{
  "num_classes": 13,
  "norm": "batchnorm",
  "hidden_act": "relu",
  "widths": [128, 160, 192],
  "eps": 1e-08,
  "merge_dims": false,
  "adamw_lr_other_params": 0.0022,
  "final_lr_fraction": 0,
  "warmup_steps": 2000,
  "adamw_weight_decay_other_params": 0.01
}
Rows from block 10 of a small sound classifier, named by matrix and row number. Rows with one number belong to one channel. Each number is 128 + 24 x the weight over its row's rms, rounded and kept within 0 to 255. All counts start at 0. Numbers have three digits each.
After each channel's rows are labels from the 100 clips, of 14976, where the channel reaches its highest value: "loudest" is the band of the loudest frequency at the time of the peak; "responds to" is what is common among them. Only what is clearly more common there than usual is listed. The data: synthesized solo parts of chorales (CocoChorales).
# convs1: first pointwise conv (model.blocks.10.convs.1.weight, 192x192x1), inputs 0-95
# convs3: second pointwise conv (model.blocks.10.convs.3.weight, 192x192x1, transposed), outputs 0-95

convs1.73:128128128141119128140098135206127128128128128131099140128128097128128182205145182128119107128114187128128125121128107128146143128130128154132128128134132130105128128094153110171134128123128095157132128128142085127128114128128180128115126128130128128130119128125153094128168128031126137130
convs3.73:153128108135131180128128128130128123128149135100128128095128085128107107118128128086126128122155153160140128103128121105128117046128115220055141151128145128134114128130124121101128108128128107128124145128112116126127163128101134128119150146128155128128128172128128128128128110248089153115
loudest: 500 to 1000 Hz
responds to: violin; note D#5; note C#5

convs1.182:092128128175101255167126128128156128123136141128128130111146144116128128165128137164135128159182105164129149128128157179125128128126128147128128127133128113172120128097128146107119128127141128128131139128128155100156115134128088100124104100038098079128102129144127128108105128128152138128
convs3.182:177128179107083249115128128151122150128132152111147168128128129128073114137128103132140158167098153161136128066128117141128137128128117151128128159113128128108128112102128128152135099132128128121057177128125128128128128126090099134115126119128106128172113125128059177165128128128115112128
loudest: 500 to 1000 Hz
responds to: violin; note D#5; note C#5

convs1.54:115103128079082143128121121150145165072128103086128128177128128112128133157095128099147128157134108176128161128137128146128128128103130148128175128148117090183186128128128125128079066105128129120128128128128124128117128128162136131157129128114065131128128162155136141106083144119148128128
convs3.54:128103107123160128152081141127163104128146128128129125128154065128129128110167129227128125128175128128159128116097110128129166128139144128128132128128128120078139103140139128119128128128128128128158128151128128111164124133140128116000128128128135147098139114131099110128159128128137105104
loudest: 1000 to 2000 Hz
responds to: oboe; note C5; note D5

convs1.168:159151160128097176128130128173087128133128128128123088128067128172128166109128143148128080128128128131078159160150179111098161103128116127101141087128111122102072117109128177128128149128128134095134073128133106183128129144168128144139118124159143161128135159130130128128144074128099179147
convs3.168:128128128128102043121162128136137119142128074147128052112146128130152148128176128128140130119096107084113128128131128183109142125097128091128128128121128123187103128123128114100152150147131153142198093109142143124128082128163144149128122168081126097128153113086156128084137159128128195132
loudest: 500 to 1000 Hz
responds to: flute; note F#5

convs1.94:121138133124128128211128068130128073078158101137142153101125081128140121154204128156146139109128128122075167107189146171128121128132128117118077134128149092151125105136150137128120125128110097121128128128115128144128159128127104128126135120138124128128174127125128135128128128137128172121
convs3.94:170156086144170054104140122143128128143070128160128136128128148107151163118131138116089128128128128128128130128127156128124128128128117130127128128128087128189128155128128105113092108186128247128128115143100098118150108128128123128098143148128130128130112143090144128158128128147166224136
loudest: 500 to 1000 Hz
responds to: flute; note F#5; note G5

convs1.114:101128128134128105189128147128128097161150128128145128094128130128147128128202148148135147128104091150150085133128106128110038128145128099135128117120105101098109128154128154095128126144128128127128079127091128143135153132109128129137163118101128081160106120128128138128131128131128118166
convs3.114:118126128128176130120128144110128128138180128099109146052128160095150102085119140187128085058168168128141128128106128133167219128128143103137124116128128115139156137133150134128134128155089114136145125134113130137128128128128124126073144117112128128133090128083129078135077112120127129077
loudest: 1000 to 2000 Hz
responds to: oboe; note A4

convs1.150:152128096104105128128135128127147128128128149128176151103128124195128127082132153135128151134165128128128138109128149108128098159137128146131114112140128137138128128110176093128089128128127161151132136128112136128128187128145159096139128128138114121106128156094170081150126089049081110082
convs3.150:136128152090121128128128128145108142128077125135105113167153189150169160136147124139116147128112103128122108155145168194089083178175128102111138086088114141128156116129125142128130158139163128121126121126146128138128080150163154128128118123091119125156115086128146073104128128167137128128
loudest: 500 to 1000 Hz
responds to: violin; note E5; note D5

convs1.130:128069127116128128128128128149083105090122116136128135127128145140128128128128122128151070169039128152128118154113177121104148185089113128165128091111157154156128128128128123090116119126136169128117126176163128129128126113171128129135078139177144125095131126113096092143128128128128128119
convs3.130:128128111119093097130134159145164133105113081135117128182115128115176128128128154128128112151019134073128128128108115168155128099128128118144156106157128134198128123128128059128166100137112114144149124099089128128140128128133128128128086144097121084113137128128085090105095128129160179128
loudest: 500 to 1000 Hz
responds to: note F5; clarinet; instrument: trumpet

convs1.23:128086250116108128179128128178097128098128144126141136128128128126118140103157128093128105118128102119104083128128136149132128128255128108128079100128127109108114087128098127103128111207139131120136128120150089138162128098183169127131128128178121172110109123128129141187128100155128122128
convs3.23:083189196103123128128128128106050105128128135128149160138149123109133123175128083083095128128128138118113110128107134085122118140059128128079113119129128140144111123163117100139128107109127137160070128152089148132128128128141090146128128128154086181128144155136138106133128121149102090151
loudest: 250 to 500 Hz
responds to: viola; note F#4

convs1.109:174118098127182136128098066128026139128128164199124128128143105128128142093101112094128064128076047139118075128128128112128144109112108128155088121142085132106128128146130128106118111150141140128114155186139099128128128128128126128190128128128189151128128128103161128128128128133118117122
convs3.109:115133128157128160128128128119038150128128166130108119128134182128110155157148097128128128085159128149159133133120090069103153172128148128138104167117133114100094129128128159128054150114128127128128126180108127111078099078115128128128121117175128194128136169115144156134130128128113094104
loudest: 250 to 500 Hz
responds to: viola; note F#4

convs1.69:082131154150128088185129131152150140117116130126128127138036110128081128128163097164109087112080141119130157173114134148077134067128128128122128144106117128151114128128146143150117128128128134123153131128134128109106099110155115112128082128094128128130128135191128128100128081164128129156
convs3.69:176107128128182160128128156128121116128128128109108176149080128101155128131098115128090128131198128178128126085128119159171135122082127126142101128128117128038128109133128162099128124105128117128065126120128125145129128105119138087128188103093096128103063111121098128161128068134079104119
loudest: 500 to 1000 Hz
responds to: flute; note A5; note G5

convs1.4:118125122128128162104125140128123128138141142128128128125128139122106072110088128128127135128128156147133128128097111117128106174125207245110128143124144161157128094128088108128128131128122104139128144128136092109128128103132146128120091122128128136149145145124126109122119141063074110086
convs3.4:145128128128132166130104128128133107116145147123140142035108094128128105107108148125128114070128147153128128128141128106128167080128225255086120156131128092126128097096128133148149114128140107127128128128149108139128128128095133112128194128144137204101128139144129128154115109156103139130
loudest: 500 to 1000 Hz
responds to: violin; note E5

convs1.122:128122134128156128114140128114171107121128179057128128090144079158167167153109136128128166097128128096122076131090140125084064163084128114155114128116152106105155148146131101111153128105136124205115128096111135103155128124079085126110140159107085128126145156128093084128107118140128128128
convs3.122:127101105128128092121136141128161135136164100128139128075128128174186124128179128178151085092143184128128128128128105154177236155188129128147128093147077142158150144128155134113174128161079128128158128176128132128125078128134130157128128151128141128119128134128126128095080118099128166093
loudest: 1000 to 2000 Hz
responds to: oboe; note E5

convs1.167:128108135153093122083128148128105096128144161128158135144148124089143128149128122100171122133035128087128125135128128128099143128128093114086102109158135101080128147128169115128128128128128143101094128145136112182088128119168128127125165144121035101163109132128092140128141092128128128111
convs3.167:107170151155147128135128128129054128118128154128079117105126128128120126152122110072119126084229128104134146097128144102106152118159113128035100142094150103135094105131111149128041136096128128166120067128128124107060116064128119146093130136133136128143128146100135128129100123116128109128
loudest: 250 to 500 Hz
responds to: viola; note F#4

convs1.98:128156135128128128136128109101128124127101147126128099128163150110133128137138148103128128140172104128128128134128130203122031186093114099157128153124096077084140128112134128128144113158128128097090128136118128127095128154128107112119129085096165126120128128158128128096128082188150141128
convs3.98:128141128128046128128134137128126108128100160088107190095123128163128140129143118128114137097177117119120128161106124128128155108111132128122128109082128087098112137128162160105128083147130148077128128128128128128123128134135098128128175197158123165128119119128131160125128094144111154162
loudest: 1000 to 2000 Hz
responds to: oboe; note D5; note E5

convs1.189:227161097128128142139128138100128161128128110125140143128139121128128154135128121080128128112136128085126132128128126128129128150122122128098128085127128102128173128128092148096080118128117150106119076101127088085137121163107134128128128128128100128125113130089156098128071128132115157128
convs3.189:166121128151130128132142122099132117087113128184128111168128145082081084137079128184143141128133118129087128055163176129128104114128113103128140158114128164128151132090105166128114128172128140074126171128140123128155166134120141110144123123115131102154115128169148109166116128126128107128
loudest: 1000 to 2000 Hz
responds to: bassoon; oboe

convs1.53:124104136127102227138128135155094093196128128077128154193147119128128103128136137128128100128132110113113133076130120098128103128144129151122128103122167128135178122128128138177128149158081180128124096128128107128170131128128123107114128128113128128122132187098120158154104128072098128128
convs3.53:128089128128147050154128144128128103142077088128125128128127159129191140110158128127110130147111128105121128130146128183128075144143102103127131107148105168128162128140128085110102177150158137117146118148149128128113076142181162128128128128093128128097100054103158128080156128150116128139
loudest: 500 to 1000 Hz
responds to: violin; note E5; note D5

convs1.96:139152128128245129142103144147136135128140114127146137128128160128107139152128131128143128128128143128128128128081118128128134128175174244162128145095145232180099127099128140128114128097128096092126128122103128128126128106155161128128128153118104128128128128128128102129128149205128088099
convs3.96:128128147143255137128152134128128098128120163125139090175098128128156128128127128177122164128108128154128130128120113128128126149106128168148128128128128215128099128128118120128087128128149128144128128128128128128122128128128128133128136128128128156212135140128128128138128128077128097128
loudest: 500 to 1000 Hz; 1000 to 2000 Hz
responds to: trumpet; note G5; note F5

convs1.82:199128128069176151098056141128128117197148128098058132120160128143165089118128128051119134147140139143074105128128089118128098126170185128125128147102128172138138127141128128113138170180090143103128124128128128127162080131128121108128128136128104132128128121116127190079147144128095128122
convs3.82:096155191149179128128076152128088138146128182133121129079092158140148136158128140077088174062115137155121128128124128128116128127084167160128060128103137023095108107119128128128128142094128128152143128128125131128115103073121102145087162117136124157068101146085139176110146128128118117135
loudest: 1000 to 2000 Hz
responds to: trumpet; note G5; note F5

convs1.85:128124128150128204128125154128128165090107128128147145128144136128100120096108138149128046142150137128108128128128099168128128135128123110141106064082128123128142072106128158115156185125100090092112128191096111140106133112180154159147133156109175121084152128128128123128119140123128128120
convs3.85:099131140128138070126155130126128128128128116170128128171128128105174128133128137116133128143087106081120128107134128138129110128106093119124128095160125128157128163126148042099118108164155163121096128104161141125128097130128164128175120139101123128128134111128184085081137153112130157128
loudest: 250 to 500 Hz
responds to: cello; note D#4; note C#3

convs1.103:148128110047120128147099128152128076096109128140113128149122080117108128161128182119133128128140129128116128128128176147141095141128128128126128078171168128089128128113128180136140160135094128146169087128142128129128128074128128102105153107106128128090167128090128128102128128166145203099
convs3.103:136098074189124128140137166170162160098083128164105128143088114135128137128138189110128132144128088087167124142128117148128076133130108128128131160148175137096143122098086128068135128128141128104192128128146128103127117127128173128173130124128147129128097128104095139128128141110128183128
loudest: 250 to 500 Hz
responds to: clarinet; note E4; note C#4

convs1.147:133210128131120128128128128071138116147117128133128072098128131144128118128179153147118128152134110102114128153150128157111098152155132175116128120137123119150128161096124164109164128162140128147134128128127161115128128202115038133128128132106128132128128120125203128098112115088113134180
convs3.147:148084123128198134128080146127103143132134128118142183128128111128144105128128076114128130101128128128128115083128139103148167128048145176064150143136144108117114128122128145128128106078104088128128158128136138128157147096128122128128152128128169128142097155132066182128129099128091128128
loudest: 500 to 1000 Hz
responds to: violin; note B4

convs1.64:128145169128128082149132128128128135167123122122128136128139088128128137128128093124119128128152153070165128128128128128107174070128129094070111095134114128128163124128088128134140117176092170114085110136115122101069143141128159128111124136128132113128102151183127155112128125164118065120
convs3.64:109128124128128136128128128128121137128128171106113161112128142121142114128117128128107129105137138147130100172123129125128128128128157130128099128128128142128128109118122114128106102135116150128128145096095139084128128119119128106106161104132152128103129128119128128107140128116099161147
loudest: 250 to 500 Hz
responds to: viola; note F#4

convs1.126:128124090128129128138094139161128226087141091137129129128128117128128140122100128128113128128128086136128119146090119132130128131035108128128171128141092113128094165118128128110103108047162137128128110100152126143085121115128128128126128120113128125118128144123181059135128128132114114134
convs3.126:123173105128099128120134166128145107128148128069120131128128096157114105092128156128128120128075121129142115139109132100164177099182159152174113152155132106124128171128138162128166095159128128129128128118108127081151127128103103152128137146154102086102149153122147136082090164128123128140
loudest: 250 to 500 Hz
responds to: viola; note G4; note F#4

convs1.123:128141128095141116128128079128128125122128100113128129078083150119124128141145128161128148111128133128090163165138157128101105128110128120140128118114128128128105147128128128095173128106156079128177128159142128128144151133128101186128139102089088087128134091120113101204134132137119156128
convs3.123:104128097128095128128128136139126128128088128127099071128129098151131128141128156139128092128128115068128128137128144120095123138141132128133128128146130137146110124128128128165139170141106132128255100108093111103134128151128161130128111175128156135060147159090120128133108173134168173123
loudest: 250 to 500 Hz
responds to: clarinet; note C#4

convs1.89:085095128128169123128163128104107116117128128151091128060108128115180132115154128128131128128128121134163128128099162107131128122111140144128125127065106111128117181175128161118158104117132128162204128128144148128152101124084110128120080076128162128128128082108137145116134118120128176165
convs3.89:093128141128081136182156128151129146151132089147095114170131165138071127128128128131156092115131128128128140161116149157128129123146126128128128149134140166085116114118134128167086148142091119128228115075082132131141128155135128169128128203099128149050176128151150128128121165166155120141
loudest: 250 to 500 Hz
responds to: saxophone; note A4; note E4

convs1.176:170094186097103100128112140124130111128130115155119114128128128128128128137128119128155128128147091156133066107171152127128128128243107112165069125138107123117110140128128128132115128115155141173128159128128116089089114128128082108106128128128128126111135192128128160172104133128133128109
convs3.176:187143092188168142134140126112128150128130164128155134154139128128083122132158148135138137128081050128149132128148098124139071148163084128128128142106180136145128155128133128105161128139128159114128133127128128131113137089079125111186099145128128122154128128149128217131175145077145173179
loudest: 1000 to 2000 Hz
responds to: oboe; note A4

convs1.140:128099128128103118149128110160138128189156128084128154158140107099128128149130115128149161100147174114128091091144108126096075131184115128132153115142196127128160119128128134183079152146097159130115128149177128128164142124128128169124148137125128128128128138101099154117128128130143122106
convs3.140:121115128128128128132132126128128096138172128149082128097128155128198128148128128167138116098128177103128143183128097124147237128113139128128128098128063128119127104128171128130128143097098095128111128128116145128128128128128115128056127128134187128106119128128118090115086116104128128128
loudest: 1000 to 2000 Hz
responds to: oboe; note D5

convs1.27:128092103128128143141139128128128162125128128128112085087128115128128159124128141137128112167000130074172167138127170160128145128084117123128128084128103103125104156128133128159131128129122124128128135134129128131064128133128121134133156144125128128128137099112176135110131103136128177101
convs3.27:131125109128128116135137128125135128137128128157121163175141051138157128131098125114128150118000147128128127161134158132134119128128128088128137157125128123127129127135127166113136128120128115110128149122139128093153125131126145128128120143124180128151159096128132165145140133128123137121
loudest: 250 to 500 Hz
responds to: trombone; horn

convs1.108:132147159100128109128103136111150121138100143128086128155130127128132123132128122138128181122177144098074122147099164147128128128185157128181139190128113125106096102128128109131142121116186128159172128177128156088087133128122128128128128143141128081128151144128128128093125128109155128121
convs3.108:128171154128124082081101123159103092143216128069165173128128171135125113094126120138128128095099144140117170130106115113133154128088169123132128117145119091128145120128128128087128127103132116144017129128146149098132128133123118129127093106122113109178147128148128128128128113128105128116
loudest: 250 to 500 Hz
responds to: double bass

convs1.107:115123128128087114128127128128175128136143117128100128165128157122133120128125147155128187128143126155162165133176188101128128181098128110150128120193133114133128166117124128090128128128103128158190128081128128129130128177116111111128108128128112128129166128119117134068128128116192144128
convs3.107:128106094226157095128128175140114171091128150145077128153108128128146187102113165128105128134128121066153150147128111131128094156117073112150128128127134128132128137131123128068148128143128128134157117167101113128111091128128151146137128115098179116042112135073128128124128150151128120111
loudest: 250 to 500 Hz
responds to: clarinet; note C#4

convs1.142:113168128130072140126128108125110128147106109138128108080100105122162153178156128132113134111137158128128128157107132180138111108134145128128154100097074124151100135115112128138128135128141059115139128110119163104128128173115087112116102108148128145128101128123144128128128109144175132177
convs3.142:128128109132128188156062128099089114128164128096100154076128113128145120124132118163105124109128128128112122147086117109141128189109128128128121082140124113075128128172128175122163114110128089103127136156128140136128131128128114132091128077098122122165112131099128092128085103095116128128
loudest: 1000 to 2000 Hz
responds to: saxophone; oboe

convs1.104:115089171104127128128063116174117128131175098133128128185125128128103102182128128128119124121134128128135114123126131124098149159122137106140112086134110140147109162084153097128116068155169183141122128123134084128141104128128134140128157128118153116100128128152128091119128128129128127128
convs3.104:128158164082128157134109064128107099128129118088147162128144149151124088166107108128162111137186136198128128112142177128127128128095162128128128129106127099061085127140128181156128130090128121128128128125138149159128128128128082088102128136145118153182164128172145128139128116093118098166
loudest: 250 to 500 Hz
responds to: clarinet; note E4; note F#4

convs1.177:179136097112069128128111131160128137128128135145154122151140128111098108128103122084139128128128128128124137101144142175188130175131149142080128128171183128107178128093144104124110115135128165121128109153123074128125188094162154114124128114128059160158128128163128130113162147160126115106
convs3.177:098176160128041128099110128124094106128135118131100128082091134154151181124160109075128131105128129128134120153089106135128128138107128167084128111095128128200098128158128128158128112128138106177128116136128137114054117122141143160128137150151128128142128064097103119083103134128128146128
loudest: 1000 to 2000 Hz
responds to: oboe; note C5; note D5

convs1.148:128136105134114128128153128087106123247128192010150116128128159125110128122133132122152128128128128128114128082128122141128128144107116119119128115128154130128201127128137160112128128131036128128118128161128112128224128181128128107112129158127128136141128152128163181153128128136128128130
convs3.148:128060118123187128128128128128128125138128144184086174128128111155161111155128154118128093140128128168105128175136122128128145136121148128124128078128128123155139132143129123116088166096146128145096121143128128128129104108108118139093147178059124128124130128114128177142108123103121175139
loudest: 250 to 500 Hz
responds to: horn; note B4; note C5

convs1.159:128112141161139129128155125131121072109128102128128128128154087128113112128128128140119139017111188155140070128125104114128097128135118139137128107145135120128122107114128086128128123171127129128110101128118128110128132109131161165130123145126105125110128128128115085128128122128084156128
convs3.159:122163098125140128112074128128115128137167137129128134107093049108095091105102127114149128091128167114147128089128086068167204128119128144117124180182125141129128150104128128094128103138089114134128128128128106109140128140101128137108132118164141091112128160128128161128128123047128126120
loudest: 500 to 1000 Hz
responds to: violin; note E5

convs1.16:100112132203122142128108142128112128115153122133172128140148131107114111128156154194173116101128133137128161123128128128132178125128128128099089135139150121143133110107138128156128146151115176092116128144128128168123146094128144143118128150061128140168092128135046123112114128120128090128
convs3.16:128071058123179102128114120109128128084128190096120114058136128136128118105155131128147128092159140184132096136128126128141128184128033142128087128128128128097117189128118135137081109158044104110171150128112128152128175151128128101114128117128101161158136110128128149128140114106128128128
loudest: 500 to 1000 Hz
responds to: flute; note G5; note A5

convs1.51:128164128128114086125153143142108133172125134115128117128103161136153116173128128084128086128079126146144170135159124142154166116187159093099143128118112162128124165110098145128143128131115128128119128128134128130122128190104130120127108128145132205112121135128128142118137134190169128146
convs3.51:107128128124147122128108128105059107136125128095128128111128137128128161128156109054071128141216117184128128128128152128120128135027162146058090128126128105128104134126128143128115128070153129155123128173128177146083128125140146141128175128128128221125128128128149128115151128128128135128
loudest: 1000 to 2000 Hz
responds to: oboe; viola

convs1.149:082077126144201129098128128118128128065105144123146125078128149148194128104128137128129131091127105138135140155128094105116127097120129178139128186112103128102091125194126154097108113128128128191123135111120126186141126128165127105180101128128170112157136094127119093132118125123068109161
convs3.149:162105128116000135128172128128121101137145102133129088178128179173104142134128105113141128169128093128137128145116128163115123128128128090133138128128122128164113116143163085098128171128098162128097128128142184128126094167128126128128094132129128128128200139162138104128128169152146140163
loudest: 500 to 1000 Hz
responds to: violin; note E5; note F#5

convs1.181:114104128145128156121128159128137128128091128149097189139125088128131128114143174140128173128159124128128130128128128109128135134099078124131095128146128080128119133151101150073089128132128128186130141085162117128152115102108105128171166131104116121128176126079108124118128125128105178128
convs3.181:122110138129128068128154128128101128130068106145105140154084144132146168132128141088086105128128105128129138204140128189102120137120131079128140127123098112128139101137128119128098140117164128146168105095120127160128100148162134115128110141090128146091128084092151128089141110220111180128
loudest: 500 to 1000 Hz
responds to: violin; note D5; note C5

convs1.160:097112117091088128141128133144146128101179128102128151182148087127128141152147128128163136115140098117128078128129128184128021128068127119137042168128134116128126120121115133128136128174092128128108128102130128160137155099126143100067136128139124091131119128112097128124128128142128128104
convs3.160:128128126128160147146131118128145128128082102118128128158128128128117156131127127102110137170128067155103130113128170128096000149099129143128128114128206122126128130128079114112128138110184131111128128128152127134128125115128147128195120130118128163128141084147142139128179128161128128116
loudest: 1000 to 2000 Hz
responds to: oboe; note E5

convs1.187:173142104101123221147128112118105147101160128128128135127151138128128119109124112150149128128112128117054136128128167101128128152128128128129128120101145128132131128128128170142135147128125119061128119126114079143079191123128090088090125128128103164070128147128125114113097111124112128129
convs3.187:128128141128128059130128146174128131128083081153133128154073128137131123128137180122128128154128105101128128137128144156128107103083101111093128155145128110158137149124114083069128128161144132101136118116165112128110096111148168103149121128107128093150122095128152111128113128152128154128
loudest: 250 to 500 Hz
responds to: cello; note D#4

convs1.106:133128128155111107128157134146128170118129132128162128176171114134142065128128122104127128123101128174142097120096109095152143147131189149131128131138128205122128128141129101147101128096128128131096128128104084155128180128132178124109089144129108104162091138128128132153090144107109103086
convs3.106:106128128128131151119099120128109109133184128128116128082102137128127128149118128128099142045143139143128179123145128128128150109111168169120074145109128043128109094102120135158073142128157110138156130081157136128112122075107110113128180128146076128098096128122159162128150108134098138155
loudest: 1000 to 2000 Hz
responds to: trumpet; note F5; note G5